python train.py --downsampling_factor=8 --encoder_fused_qkv=true --encoder_patch_size=[2, 2] --loss="mse" --decoder_blocks_per_level=1 --optimizer="soap" --gradient_centralization=true --decay_fraction=0.2 --final_lr_fraction=0.01
Rows from block 4 of the encoder of a small image VQ-VAE, named by matrix and row number. Rows with one number belong to one neuron. Each number is 128 + 24 x the weight over its row's rms, rounded and kept within 0 to 255. All counts start at 0.
After each neuron's rows are labels from the 100 images, of 14976, where the neuron reaches its largest size: "responds to" is what is common among them. Only what is clearly more common there than usual is listed. The data: microscope photos of single blood and bone marrow cells. In brackets: how many of the 100.
# gate: MLP gate (encoder.blocks.4.mlp.gate.weight, 640x160), inputs 0-159
# fc1: MLP up (encoder.blocks.4.mlp.fc1.weight, 640x160), inputs 0-159
# fc2: MLP down (encoder.blocks.4.mlp.fc2.weight, 160x640, transposed), outputs 0-159

gate.10 [ 95 125  90 103 124 134  98 135 158 114  78 104 120 114  86 149 126 195 157 129 112 140 181 154 135 135 103 177 133 126 166 143 136 145 100 157 159 131 137 140 150 146 163 112 135 142  92 153 131 167 147 120 113 134 101 122 167 114 156  70 122 121 106 158 128  96 137 113 163 119 123 111 107 142 131  92 153 172 122 128 152 116 122 108 128 156 146 130 152 134 135 130  91 131 120 100 157 103 122 128 151 106 126 154 117 110 121 130 134 149 117 156 140  92  85 185 154 121 118  60 154  73 155 104 121  91 159 133 112 119 141 123 139 129 144 159 105 125 136 134 143 144 112 142 129 130 130 123  90 100 142  97 141 120 118 121 124  68 154 104]
fc1.10 [156 158 115 150 139 101 141 104 158 123 143 138 168 126 143  81 144  90 162  70 171 123 100  96 117 135 128  94 139 171  81 147 135 142 149  48 107 124 110  96 120 145  76 108 144 119 122 138  86 132 129 106  99 139 147 157  99 104 132 167 160 117 153 153 126 119  87 131 128 159 170 113 148 152 118 130  96 146 145 115  75 169 152 157 129 121 123 111 125 123 129 131 134  99 133 156 114 112 126 140 146 125 140 103 165 117  92 120 132 136  96 126 127 152  99 100 107 119 177 111 133 152 116 128 127 118 129 121 147 114  98 144 138 151 113 147 170 161 142 130 142 156 146  79 122 127 110  91 106 125 146 125 150 133 128 117 115 153  89 171]
fc2.10 [100 147  96 134 100 127 116 107 162 121 110 122 176 143 118 179 109 155 164 119 156 150 133  85 146 157 139 144 118 152 169 133 110 114 152 102 143 116 120 117 141 136 161  81 131 135 118 143 135 136 161 140 136  69  85 116 115 113 144  92 129 170 156 151  96  92 133 161 119 105 153 112 151  81  77 120 108 186 107 142  83 106 113 115 118 176 142 133 126 128 120 140  77 106 128 118 153 141 142 125 119 103  95  96 104 112 168 161 140 134  82 120 147 123 111 141 147 137  89 131 158  85 147 131 127 161 150  97 100 136 131 165 129 127 124 123 154 145 123 116 133 122 130 130 173 144 136 159 101 122 169 105 140 124 101 142 123 149 115 160]
responds to: cell type: segmented neutrophil (52); smear: peripheral blood (40)

gate.119 [131 140 171 134 147 138 106 124  63 131 119 148 142 144 158 118 129 111 152 145 158 131 117 146 115  98  96  83 132 126 103 172 122 138 154 154 112 117 112 109 171 161  60 108 162 144 107 136 170 130 100 167 122  97 117 150 108 144 141  77 157 133 117 178  69 124 172 132 119 125 152 154 115 131 156 138 123 115 126 103 128 135 108 121 114  94 120 117 100 149 120 113 195 131 151 141 105 130 139 119 154 160 103 145 149 109 161 146 115 151 108 109 116 112 136 108  85 134 144 161 146 138 112 124 109 120 144 114 166 116 121 102 124 126 146 144 124 127 101 132 142 131 113 128  87 145 120 153 154  63 112 137 155  87  76 136 153 157 118 121]
fc1.119 [139 133 105 110 112 171  97 132 128 137  98 136 163 143 122 138 139 119 138 126 128 108 114 120 115 137 149 135 107 114 124 156 134 123 103 160 153 188  78 132 120 131 125 143 149 153 106 155 125 169 113 156 148 106 137 134 141 119 156 156 156  80 106 138 126  96 100 155 135 159 113  69 177 128 114 135  99 106 154 127 156  90 104  68 142 129 109 145 155 142 117 102 105 102 136 154 115 156 119 132 110 119 113  79 123 166  96 144 151 130 162 153 129 139 133 116 144 129 132 104 129 115 134  96  66 165 113 147 153 176 146 156 116 122  83 116 105 151 122 129 125 102 188 126 136 112 117 119 125 159 160 121 116 158 156  61 153 117 140 108]
fc2.119 [ 92 141  98 143 122  92  95 125 130 123 133 143 131 138 150 159 147 131 162 136 145 117 133 101 140 143  92 145  91 145 120 126 124 138 139 158  88 132 140 136 124 148 196 149 109 161 132 162 128 139 151 132  85  88  99 135 122 101 117  86 125 172 115 112  95  84 128 155 161  99 147  68 169 147 118 134 137 107 126 144 159 148 108 119 129 156 129 148  96 158 100 110 119 137 165 133 117 138 122 159 106 182 152 101 128 131 136 128 173 110 157 136 124 156 148 124 156 157 118  90 131 119 110 110 114 125  71 145  70 117 117 157 123 120 112 115 117 119 122 131 115 132 132 124 131 119 102 137 103 171 162 176 112 161 155  79 116 101 169 113]
responds to: cell type: artefact (25)

gate.576 [129 146 114 149 133 109  77 158  84 135  95 165 142 141 129 148 168 138  87 122  95 116 107 113  98 146 130 132 144 127 120  86 170 148 161 165 114  87 139 150 130  76 160 128 116  82 141 153 147  72 136 115 151 143 109 119 151 173 133 146 136 116 124 115 100 131 127 108 110 176  91  87  92 157 151 139 136 127 171 108 176  88 123  99 121  86  82 149 148 108 121 143 132 127 159 114  90 109 125 148 131 114 139 134 129 129 132 134 108 131 129 112 105 143 136 114 142 124  98 126 154 137 112 134 166  97 116 125 142 120 133 107 108 127 101 138 113 155 176 123 116 141 103 141 110 114 122 138 170 151 155 114 115 153 107  71  84 111  97  96]
fc1.576 [128 167  98 117 111 134 161 125 151 112 145 115 104 163 107 151 126 147 126 151 139  83 130 124 150 139 145 104 148 118 138 146 120 159  92  95 171 127 114  81 129 129 102 160 152 147 112 141 142 171 138 137 136  90 120 117  98  75 125 156 119 154 112 138 144 126 156 137 203  99 128  69 104 110 114 125 113 113 162 132 129 141 110 107 131 125  97 164 150 126 152 155 129 114 127 151 147 111 101 136  79 149  78 136 124 173 143 119 132  87 168 105 159 154 150 124 156 133 139  72 134  79  93 157 114 136  75 162 145 157 120 128  98  98 134 112 143 119 130 115 122 125  99 144 134  71 114 113 108 143 126 118 157 147 134 130 141 128 128 141]
fc2.576 [142 125  95 114 128 138  83 144 132 139 117 131 165 163 137 155 177 102  84 151 125 118  98 106  95 119 126 135 174 148 122 104 127 141 147 194  97 106 140 155 118 116 152 144 133  82 142 128 132 107 148  96 125 164 105  99 159 182 129 113 118 114 124 147 100 146 128 112 135 170 121 108 116 145 118 136 146 120 136 139 147 127 163 112 106  96  87 177 160 112 101 120 110 141 136 115  60 114 137  81 135 116 153 121 154 110 146 133  88 114 152 119 119 136 155 151 165 107 117 156 139 143  95 132 158  97 149 101 177 132 131 137 123 161  85 112 121 130 127 126 112 148 140 140 126 157 159 132 142 163 143 170  87 125 112 107  96 151  85 138]
responds to: cell type: segmented neutrophil (45)

gate.489 [153  98 100 148 109 124 138 122 117 140 114 161 162 116 142  88 104 121 152 115 137 101 101 162 184 104 119 114  76 128  78 186  94 133 124 105 104 176 144 160 125 138 133 153 108 144 146  78 139  93 130 153 143 137 109 131 133 197 140 141 127 153 133 129 149 133  94 128 121 124 126 100 115 145 122 150  82 103 120 133  99 115 130 170 120 111 108 168 125 113 148 159 127  95  93 125 105 121 165  97 156 124 146 136 166  86 161 131 101 139 154 117 137  82  48 121 107 142 158 148 128  95 155 152 147 105 129 134 155 174 124 158 111 137 102 134 119 147 140 116 114 126 139 115 114 117 113 141 131 109 150 138 108 148 140 140 122 130 143 158]
fc1.489 [112 161  97 120 109 117 154 176 104 106  92 139 135 135 101 136  73 145  88 129 152 159 147 148 102 177 125 159  85  99 180 125  98 151  97 118 163 166  74 128 128 117 100 179  99 122 135 120 122 143 101 150 118  89 111 112 154 139 130 133 155 143 144 133 132 105 138 160 156 149 118 106 170 135 113 122 114 100 125 169 153 114 102 111 142 135 161 144 128 108 122 106 123 117 109 127 154 158 142 120 135 119 115 147  98 129 129 151 155  96 154  87 145 109 152 136 125 142 112  83 140 126 157  92 111 121 121 126  77 159 156 183  94 117 133 134  80 106 130 129 150  98 151 155 126 139 118 124 133 148 140  84 125 164 111 149 155 109 137 108]
fc2.489 [ 79 112 117 133  98 114 181  96 173 103 134 154 158  73 140  96  95 128 156 102 123 117 132 138 160  80 151  94 111 135 150 152 104 136 118  96 119  81 185 129 121 133 158 105 103 111 118  92 152 105 165 129 115 132  91 133 103 138 143  99 132 128 126  88 138 182 123 114  98 103 156 120 118 113 117 166  98 122 115 133 127 143 114 118 141 144 134  99  83 105 171 186 120 111  91 120 133 134 165 107 123 153 170 113 145  92 118 141 135 125  80 140 115 111 118 147 102 152 126 130 145 115 140 144 114 160 130 125 144 138 139 149 127 140 144 125 147 146 128 141 135 106 117 136 129 151 103 163 180  89 180 136 117 150 123 135 137 139 139 164]
responds to: cell type: artefact (25)

gate.505 [138 111  99  99 172 111  97 103 153 107 120 104 154 145 118 115 114 133 105 136 142 160 100  79  99 111 109 172 134  98 161 157 134 140 144 123 121 149  94 145 131  78 125 118 166 119 139 153 133 142 108 113  93 117 141 114 149 125 139 145 125 124 126 119 130 123 180 152 118 129 141  99  81 153 109 107  87  93 140 110 177 145 110  96 145 126 139 140 193 160 106 159  76 151 137  60  97 137 146 115 120 149 135 113 119 170 131 143 137 118 164 116 169 130 142 103 129 129  85 124 152 153 123 104 134  93 106 126  62 126 133  98 130 130 169 140 158 132 157 146 137 106 111 113 135 150 109 169 128 146 135 127 136 146 165  94 132 132 134 111]
fc1.505 [157 121 103 136 157 125  98  95 152 114 115 120 146 111 153 104 148 135 150 121 110 134 108 113  91 149 107 158 100 130  95 185 161 113 131 102 101 149 122 157 101 117 133 139 156 128 114 130 130  92 160 129 102 104 131 137 139 118 127 103 118  97 148 146 129 138 128 125 152 142 140 113 131 163 132  90 134 177 144  93  67 135 111 132 152  97 108  83 184 148 115  96 129 111 152 119 128 165 126 123 131  60 165  62 123 112  81 139 170 135  41 147 136 145 145 103 109 133 137 144 127 140 114 134 142 119 104 109 132 163 117 123 114 133 148 120 132 133 137 158 111 113 143 148 136 135 119 131 159  92 127  76 104 159 135 164 138 151 125 125]
fc2.505 [118 155 131 131 102 116 116 125 129 145  78 119 142  86 136 142 162 129 127 130 142 120 121 111  94 115 172 119 121 164 102 119 113 123 114 137 129 167 150 128  84 139 106 154 131 137 126 128 113 110 149 111 165 100 116 123 113  96  91  90 135 148 113 153 163 102 127 134 136 123 126 130 118  98 111 118 164 136 160 145 129 156 108 143 136 103 135 107 125  95 160 137 181 113 124 187 148 114 102  86 128 170 131 105 116  46 122 155 143 117  50 151 153 142 119 151  91 163 141 146  65 128 140 127 145 138 111 121 132 157 147 128 103 109 175 138  84 155 117 128 117  96 143 139 165 129 154 109 150 125 131 133 107 124 109 159 127 142  77 140]
responds to: cell type: lymphocyte (47); cell type: erythroblast (35)

gate.347 [148 154 134 129  68 102 123 142  94 106 136 107 140 157 151 118 105 154 131 177 158 140 142 121 121 137  98 164 119  82 168 127 106 144 143 124 106  99 111 164 108 140 106 118 137 128 114 133 118  94 101 148 106 107  83 145 178 108 104 115 138 162 122 151 108 139 136 155 132 165  99 106 134 140 163 115  99 159  94 117 105 111 159 126 126 134 117 113 124 168 145 131 124 148 134 105 112  85 132 191 125 159 132 128 154 125 107 152 130 149 153 170 140 131  93 166 138 114 136 190 149 108  71  99 114 163 142 115 121 108 110 162 122 170 121 165 133 129 118 143  80 118 137 151 127 130 123 105  83 127 110 115 166  91 119 129 147 152  95 126]
fc1.347 [144 128 116 166 149 101 137  97 111  79 159 158 127 141 151 143 156 107 124 127 187 129 123 131 127 122  74 114 115  98 143 119 114 116 136 139  97 130 123 153 112 163  83 134 140 113 161 135 178  99 118 113  83 107  90 133 109 133 135 132 130 128 121 124 103 116 137 157 152 137 117 123 177 138 134 104 104 158  95 121 100 116 117 140 147 110 130 128 133 145 116  80 167 113 119 139 110  89 109 134 144 139 127  93 114 149  93 111 115 153  94 155 132 169 148 114 103 155 127 150  94 165 129 124  89 135 132 142 163  72 125 132 162 131 117 107 140 152 108 165 124  98 127 153 162 107  73 104 114 110 118 118 161 126  83 169 179 173 113 119]
fc2.347 [129 122 152 142  93 122  81 141 132 108 124 128 108 123 192 140 164 122 116 164 151 116 163 173 183 130  81 128 133 170 109 114 125 128 129 151  98 144 163 117 139 157 107 140 157  87 144 117 151 115 116  97 130 130 111 140  96 145 162 125 137 124 162 119 122  99 129 115 131 176 151 146 102 136 100 127  97 128 124 120 110 166 165 126 117 149 115 169 125 127 123  79 169 158 137 152 134 110 155  89 109 123 151 123 148 137  99 120  90 155  95 109 118 143 107 133 111 194 117 117  87 134 131 111 113 118 159 102 159 123 118 146 142 136 101 101  95  99  97 126 140 120 106 156 154 147 130 118 122 101 124 134 122 143  70 198 147 137 141 121]
responds to: smear: peripheral blood (82); cell type: segmented neutrophil (48)

gate.440 [111 145  85  85 165  95 131  99 154 109 118 129 139 137 135 101 152 110 124  93 123 130 107  94  67 117 128 127 135 167 148 130 166 131 150  85 151 153  96 138 132 128 139 134 153 123 156 147  69 150 141 135 101  99 166 141 102 159 142 165 151 128 122  97 147 128 155 118 148 137 144 114 151 151 114 117 128 134 126 138 143 150 138 116 143  84 166 108 106 117  89 128 135 147 109 110 140 152 142 168  96 120 119 117 152 170 126 113 124 126  95 138 185  85 104 162 112 138 149 105 125 130 151 142 199 131 132 134 122 106 137 108 102 110 144 109 156 148 175 117 158 120 159 104 121 127 106 109  96 115 113 173 128 146  92 135 150 180  95 112]
fc1.440 [ 87 116  93  86 134 127 124 114 155  99 110 115 109 159 112  89 115 127 142 111  87 127 150 139 113 159 153 129 139 140 119 144 141 111 166  99 133 147  91 121 118 136 127 140 120 141 133 116 131 159 125 169 117 108 117  48 151  95 116 114 160 135 174 149 112 148 164 145 181 140 170 148 123 125 140 123 125 114 115 158 137 101 157  87 140 122 119 110 116 129 130 145  65  92 130 159 114 140 149 130 128 110  97 106 125 150 118 115 149 122 130 126 120 135  82 138 130 132 111 151 127 132  79 125 141 105 109 121 137 120 154 124  73 210 171 107 144 127 119 125 138 127 133 162 132 136 176 138  74 140 131 111 134 140 143 173 180 124 155 124]
fc2.440 [139 119 104  76 127 131  43 121 119 109 127  96 113 141 159 123 142 168 139 132 114 129 151 151 208 149 151 125 144 112  92 124 123 118 120 154 129 156 164 109 140 133 125 157 152 159 156 143 154 166 139 157 138 117 108 103 143 112 123  71 141 112 160 229 110 138 150 128 164 101 148 114  66 102 112 140 146 137 132 125 121 108 160 133 114 148 125 127  86 118 117 143 108  69 118 129 109 116 111  86 116 114 125 117 123  97 139 105 153 118 119 131  90 164 158 106 118 145 107 151 111 142 101 118 129 119 127  92 143 134 132 142 125 159 136 100 121 116 100 135 152 137  99 148 137 117 136 136 132 130 127 121 101 149 127 150 126 118 162 131]
responds to: cell type: lymphocyte (37)

gate.507 [139  96 169 122 158  85 131 117 112 108 121 125 116 104 120 122 126 155 132 152  95 150 142 171 157 114 128 132 139  91 135 140 126 135 140 153 101 126 148 135 132 131 114 100 142 145 109  96 123 108 104 143  96  86 144 118 116 178 138  95  53 131 136 133 130 118 126 111 120  91  93 127 112 127 140 161 107  83 152 126 104 126 139  79 131 138 133 137 146 103 160 119 124 159 128  89 174 115 122  99 118  88 134 150 150 129 146  76 114 158  97 158 129 115 162 114 118 155 125 183 165 118 173 117  94 122 213 141 127 113 138 118 178 117 113 133 118 115 109 112 118 114 144 157 163 100 132 133 175 109 171 152 118 140 123 128 117 140 115 126]
fc1.507 [104 148 145 104 145 129 163 142 133 119  99 157 136 147 102 121 136 131 139 120 115 150 129  94 122 130 139  98 172 151 112  97 116 138 159  87 158  82 135 158 140 136 153 126  98 121 136 147 103  96 154 113 142 158 170 124 116 106 111 182 171 157 140  88 121 150 113  71 146  98 165  94  93 139 131  75 169  96 159 144 132 121  82 110 108 165 114 147 133 114 108 102 120 122 145 146  83 139 133 159 125 150 149 136 136 114 160 150 184 101 105  95 167 139 127 113 123 132  78  94 106 141  96 109 164 145 108 154 117 149 132 142 122 155 131 127 155 144 165 129 138 105 139 129  97 137 128 145 129  98 104 119 133 156 170 110 124 152 154 120]
fc2.507 [131 133 114 105 126  87 128 110 144  93 127 130 100 116 126 111 121 105 118 105 148 113 162 157 145 123 146 159  89 150 137 159 120 117 109 104 108 162 119 138  97 134  83 108 172 183 126 114  89 113 123 132  94 100 180 144 111 137 107  92 110 130 136 152 181  85 122 119 136 136 158 146  96 135 169 117  95  85 101 139 126  99 176  72 104 140 151 135 128 119 162 134 202 158 105 102 182 131  98 111 101 129 134 143 136 134 112 119 121 130  80 116 139 131 159 162 134 141 139 161 161 103 136  97 100 104 161 116 106 117 102 136 112 106 152 126 107 163  87 127 120 150 127 125 135 148 109 130 116 124 152 100 126 163 142 142 129 135 113 127]
responds to: cell type: artefact (26)

gate.390 [139 150  91 127 134 145 126 136 134 146  88 132 112  70 170 100 135 136 135 134 124 154  95 116 149 157 100 118 127  90  73 142 117 128 140 118 115 193 106 131 125 151 107 183 134 165 139 122 130 141 134 136 153 158 103 105 147 132 146 110 178 192 124 163 128 127 132 143 128  94 131 130  80  87 123 104 136 124 172 149 157  98 154 128 115  76 103 147 125 151  91 149 112 144 126 152 120 103 132  93 131 106 148 113 103 129 154  99 123 124 122 159 140 119 100 122 125 171 103 155 119 183 121 139 130  85  93 142  95 107 141  85 110 122 153 117 143 115 133 126 108 141 149 130 114 140 155 175  88 146 124 161 101 148 141 111 134 137 133 157]
fc1.390 [ 98 116 140 112 135 155 122 124 160 120 121 129  96 102 133 137 175 168 141 127 113 103 146 114 184  85 115 141 152 198 153 151 124 128 155 121 126 151 134 121 155 139 123 181 130 122 132 134 139 118  97 146 111 130 186 160 133 131  97  76 144 101 129 115 113 139  60  70 133 139  95 120 126 127 119 155 142 118  99 127 116 132 105  99 116 119  86 138 137 151 128 143  90 167 139 134 160 103 130 173 102 160 121 123 158 125 115 137  88 140 126 131  74 122 116 128 152  94  85 137 136 138 151 121 163 164 149  93 124 100 104 111 131  71 156 125 128 133 144 113 141 146 137 116  95 164 134 120 115 129 109 135 121 112 140 114 136 162  85 110]
fc2.390 [ 81 117 119 130  92 145 130 134 119 128  96 146  85 104 104 160 163 191 127 122 122 128 184  85 135 111 144 151 160 144 195 128 130 125 136  91 131 171 118 126 137 133 157 151 128 112 145 140 147 153 104 128  82 125 143 130 170 100  94 124 142  87 171 121 128 128  96  88 160 125 126 122 163 142 143 137 144 111 123 160 123 132  75 150 109 141 122 149 144 120 123 126  85 133  95 136 150  82 135 164 125 142  56 142 122 138 158 119 154 139 164 126 113 144 138 113 117 121 142 130 114 135 156 105 157 140 137 110  89 116 119 124 146 122 186 150 146 111 117 134 138 139 127 129 110 144 109 153 116 164  97 137 125 116  84 129 136 147  84  92]
responds to: cell type: blast (26)

gate.475 [126 122 144 187  99 150  96 155 140  88 138 141 129 110 167 136  99  80  99 128 111 141 124 150 176 132 107 130 132  65 110 129 132  88  96 150 110 116 144 139  91 165 135 119 130 129 113 124 165 110 109 111  94 141 138 147 151 118 109 101 113 137  84 148  72 126  71 145 116 108 103 120 123 150 126 137 136 123 161 123 143 132 157 143 135 148  78 109 125 138 131  69 156 118 112 105 166 148 111 136 160 143 158 119 122 112 140 147 146 119 154 123 124 127 161 156 175 138 111  99 165 164 123  85 154 108 177 143 150 102  98  99 168 131 115 118  91 130 130 152 121 167  90 132 113 104 125 116 161 139 146 129 129 104 145 144 105 141 116 146]
fc1.475 [111 110 108 151 148 121 141 107 105 141 120 163 128 128 118 125 139 127 146 143 138 120 149 105 147 115 135 144 103 180 104 124 109 186 167 148 121 132 136 143  96 145 133 153 138 119 146 123  86 121 148 146 196 179 103 149 129 151 138  89 156 116 122 114 133 100 126 123 106 157 141  97 120 104 142 152 103 117 116 153  70  94 132 121 122 116 118 166 108 133 131 147 165  87 139 125 114  89 120  85 139 128 141 157 106 119 125 102 100 157  95 149 102 148 135 137  66 135 158 159 105 111 123 144  97 146  93  99  97 160 146  91 131 124 103 130 136 135 124 131 149 106 171 122 111 137 164 153 105  78 113  79 135 147 141  85 129 188 121 120]
fc2.475 [ 91 151 130 126 120 134 112 125  89 120 141 125 125 117 102 115 168 147 165 139 133 119  91 140 131 110  84 145 110 164 136 165 113 115 150  98 124 132 156 146 139 156 185 131 135 118 124 128 127 119 128 124 138 141  50 132 136 143 133 140 134 137 144 153  91 127 140 115 100 133 125  97 144 121 129 138 126 115 133 132 102 128  35 137 126 187 179 176 109 121 115 143 126 145 159 128 141  94 109 145 119  59 109 149 111 129 155 114 114 168 141 129 115 106  90 114 108 105 117 132 119 129 147 155 125 142  59 123  87 167 153 139 140 110  99 115 118 116 116 111 151 157 151 137  89 129 145 176 133 101 134 135 117 164  95 107 155 149 129 121]
responds to: cell type: artefact (37)

gate.316 [164 151 128 126  95 152 104 151  98 126 115 113 124 157 130 142 104 143 143 124 150 105 131 147  89 132 112 119 146  85 120 152 143 165  85 188  91 144 139 171  94  95 122 124 130 119  94 129 148 120 134 121 130 144 127 126 132 137 149 147 123 174 153 143 146 144  55 141 139 172 171 121 126 125 168 121 110 125 106 111 104 128  72 136 139 107  97 148 134 150 138 102  98 144 137  99 135  93 159 103  93 131 133 149 125 108  99 162 102 137 113 139  74 111 113 134 178 163 126 129 122 133 130 104 143 127 163 163 131 126 121 109 141 147 139 161 141  97 132 115  97 126 175 128 134 166  89 139 135 140  60  96 120 122 149 115 115 123 124  79]
fc1.316 [146 141 121 150 129 113  92 101 106 139 142 138  95 107 189 131 149 145 138 118 156 134 148 129 120 115 119  87 132 127  88 143 119 133 136 162 113 107 104 128 163 137 116 122 125 120 143 165 103 152 160 162 137 126 140 136 135  98  95  91 115 157 120 132 158 151 127 153 136  99 152 168  81  88 117 148 125 129 154  99 118 139 115 162 159 101 128 107 147 145 130  95 130  98 133 104 122  80 101 167 138 119 117 132 118  49 155 145 117 148 162 111 107 121  99 153 191 131 130 132 129 140  97 129 103 106 115 155 123 138  96 120 152 116 132 125 133 136  58 114 163  97 154 110 128 140 193  92 106 169 139 142 133 137 109 131 108 117 113  87]
fc2.316 [155 132 105 124 122 150 126 128 122 114 133 110 107 149 145 160 102 142 150 117 145 136 172 106 158 140 100 108 123 106 103 129 105 130  80 155 102 131 123 172 164  87  93 141  88 127 132 151 135  97 157 142 132 125 153 160 135  96 128 135 143 154 119 119 170 151 141 147 159 131 159 139 116 125 154 148  96 143 148  66 108 157 164 154 124 124 102 150 146 138 104  83  72 112 140 121 149  90 155 126 102 139 107 110 107  81  78 170 110 110 138 116  96 100 111 123 192 125 115 156 116 156 111  74 130 119 154 153 153 138 107  91 129 122 144 152 152  93 108 119  96  99 161 129 122 126 148  92 141 157 106 135 111 130 120 160 117 130 118 103]
responds to: smear: peripheral blood (99)

gate.118 [188  93 134 106 168 137 149 122 116 105 135 112 152 121 146 109 120 117 124 113 107 136 126 148 110 165 143 130 116 157  99 163 135  99 135 151 117 114 111  71 150 141 135 140 168 110 114 102 150 125 148 153  92 155  78 114  94 119 115 133 113 150 142 112  98 172 112 105 106  77 155 162 153 144 154 118 149 131 107 164 101 133 171 139 100 102 119 120  95 103  88 121 131 112 151 124 134 136  92 104 115 152 120 138 133 134 116 123 132 115 125 105 148 104  86 131 108 152 141 181 162  88 150 179 163 120 106 128 136 119 132 102 145 143 176 135 137 160 161 143 150 168 119 118 159 124 151 105  73 122  89 157  90 133 166 137 142 135 119 125]
fc1.118 [116 132 145 101  83 143  98 127 119 160 103 136 122 135  87 120 135 159 121 120 126 133  84 116 167  98 157 162 127 114 137 123 141 146 120  96 139 121 105 152 106 139 117 166 116  94 136 142 117 117 157 106 160 109 203 149 113  96 121  83 138 109 111 158 179 105 111 132 161 184 108  95 113 159 119 137 103  93 171 121 146 150 102  87 116 166 130 117 145 136 153 107 136 107 105 109 116 141 111 154 133 116 159 116 118 118 173 142 159 115 128 172 124 105 177 145 161 128  92  66  97 161 107 114  89 142 104 132 143 177 115 142 126 129 121 150 119 119  81 120 100 130 147 130 142 118 120 141 159 128 112 103 116 132 131 124 117 101 117 100]
fc2.118 [114  96 120 115 137 132 140 137 147  76 149 111 149 126 157 144 114 106 218 115 136 152 178 161 129 138 136  95 110 133 101 141  80 121 155 133 149 129 177 115 115 168 172  73 138 147 133 112 142 158 107 151 114 123  42 128 143 125 135 128  93 149 118 109  94 134 143 100 159 127 116 108 110  98 154 160 148 168 124 136 110 121 128 130 158 109 133 159 111 107  98 132 118 124 107 144 151 131 115 125 123 100  84 103 107  87 116 140 103 122 118  90 150 117 102 128 108 153 123 176 149 104 144 152 103 146 147 134 131  90 130 135 119 117 140 131 150  99 131 139 156 154 131 133 135 121 122 144 161  84 154 137 113  89 119 104 146 160 124 152]
responds to: cell type: artefact (43)

gate.542 [114 111 119 179 155 131 213 119 133 144 127 115 125 147 104  97 104 135  84  88 156  93 148 108 110 107 115 113 132 186 125 118 118 165 133 155 146 124 117 112 135  95 115 138 110 114 106 144 106 117 168 109 118 149 175 156 107 134  78 130  97 158 172  85 139 136 141 121 164 148 114 175 134 135 100 117 163 121 109 142 113 154 121  94 102 148 127 124 130 140 135 112 153 160 103 123 132 116 147 123 137  88 125 137 126 146 152 145 121 150  88 145 136  75 123 158 124 125 116 156 136 104 140 153 173 119  99 110 114 133 118 122  98 162 131 167  64 112 109  97 132 136 137 129 131 186 106 115 142 100 137 155 133 119 140 145 144  96 117 109]
fc1.542 [117 162 128 107 127 101  75 125 121  95 122 136 139 110 153 140 152 129 178 131  97 144 137 128 132 132 145 163 159  76 152 118 122  83 128 108 127 110 119 180 108 169 161 103 134 138 131 135 142 104 112 138 153 121 122  69 139 124 161 152 167  95 103 105 115  93 146 129 126 122 139 133 127  94 134 120  96 164 151 126  98 139 147 180 154  94 147 135 139 102 121 123 143 117 150 118 124 155 127 134 121 160 149  99 121  68 113 127 151 103 141  81 120 179 139  83 119 104 117  99 100 161 114 109 115 138 158 135 157 144 134 157 151  83 136  93 153 136 146 170 136 124 125 103 131 118 157 111 111 185 102 121 115 133 110 110 139 134 159 176]
fc2.542 [118 101 147 141 120 150 172 120 187 158 154 138 108 128 102  94  99 130 145 135 109 111 116 162 114 137  94  94 130 147 102 159 115 119 147  94 145 104  96 102 165 113 182 128 105 135 108 126 125 155 123 112 147 148  87 126 152 133 108 142  95 166 122 105 105 125 150 118 129 124 160 148 153 137  99 100 157 112 145 137 113 169 105 109 123 154 141 141 112 148 162 116 117 106 110 140 127  94 114 141 148  71 164 127 126 176 142 128 115 143 133 163 129 108 103 138 119 134 135  88 141  79 132 165 123 118  45 167 111 131  99 140 142 146 153 116 116 122 111  97 138 136 140 109 121 157  96 186 119 169 152 167 133 116 146 130 125 102 120  89]
responds to: cell type: blast (25)

gate.59 [117 137 100 108 114 119 137 122 142 128 142 101 123 141  59 130 106 137 116 159 130 150  83 103 145 156 156 134 122 125 146 106 115 137  99 125 191 126 127 154 174 115 118 119 105 129 117 117 116 129 115 114 125  75 168 105 130 132 120 130 149 144 135 120 119 108 140 156 108 138 168 137 112 109 138 161 119 108 137  64 144 142 138 158 117 117 178  85 140 152 112 123 136 147 141 160 132 183 131 121 126 140 114 128 130 168 100  99 118 112 187 156  88 106 101  96 154 148 127 159 142 111 148 132 117  86 141 156 118 103 160 141 113 104 128  86 145  94 159 125 114 106 118 150 129 140 130 130 107 210 137  92 119 125 150  90  91  97 150 133]
fc1.59 [114 121 107 145 118 149 123 107 140 130 154 150 106 142 171 124 160 124  71 106 107 105  90 150 139 140 128 176 100 130  73 135 149 113 134 148 127 134 145 130 123 137 125 144  86 118 142 106 159 116  94 117 163 213 133 112  99 143 147  82 126 140 113 120 128 137  90  59 116 141 102 155 127 114 143 141 111 149 135 127 120 146  82 181 131 141  82 153 123 114 119 117 157 106 164 113 139 147  70 129 142 107 134 144 134 106 150 105 124 144 174 125 121 122 148 113  91 143 112 103 119 144 165 167 157 131 128 121 129 134 110 116 177 124 157 154  92 143 144 155 124 146 121 106 142 141  99 136 152 129 152 109 128  93 114 161 106 175 131 111]
fc2.59 [182 148 143 107 125  83 149 120 155 143 122 139  89  90 110 123 155  92 135 147 169 100 141 145 143 144 123 135 117 157 152 161  92 110  97 138  86 159  97 118 134 135 110 139 151  82 127 156 130 145 136  97 101  80 141 140 144 145 119  99 102 133 103 107 121 131 128 133 134  98 156 133 117 162 113 129 136 119 148 148 120 118 146  95 115 134  91 118  86 112 157 159 147 148 135 124 106 117 114 101 124 179 171 142 137  98 146 129 145 147 118 180 117 134 139 144 146 121 113 125 142  99  83 140 112 127  64  91 132 131 130 120 108 156 115 117 135 154  58 142 131 140 107  91 156 126 176 120 193 129 154 108 140  97 158 120 143 106 129 155]
responds to: cell type: segmented neutrophil (40)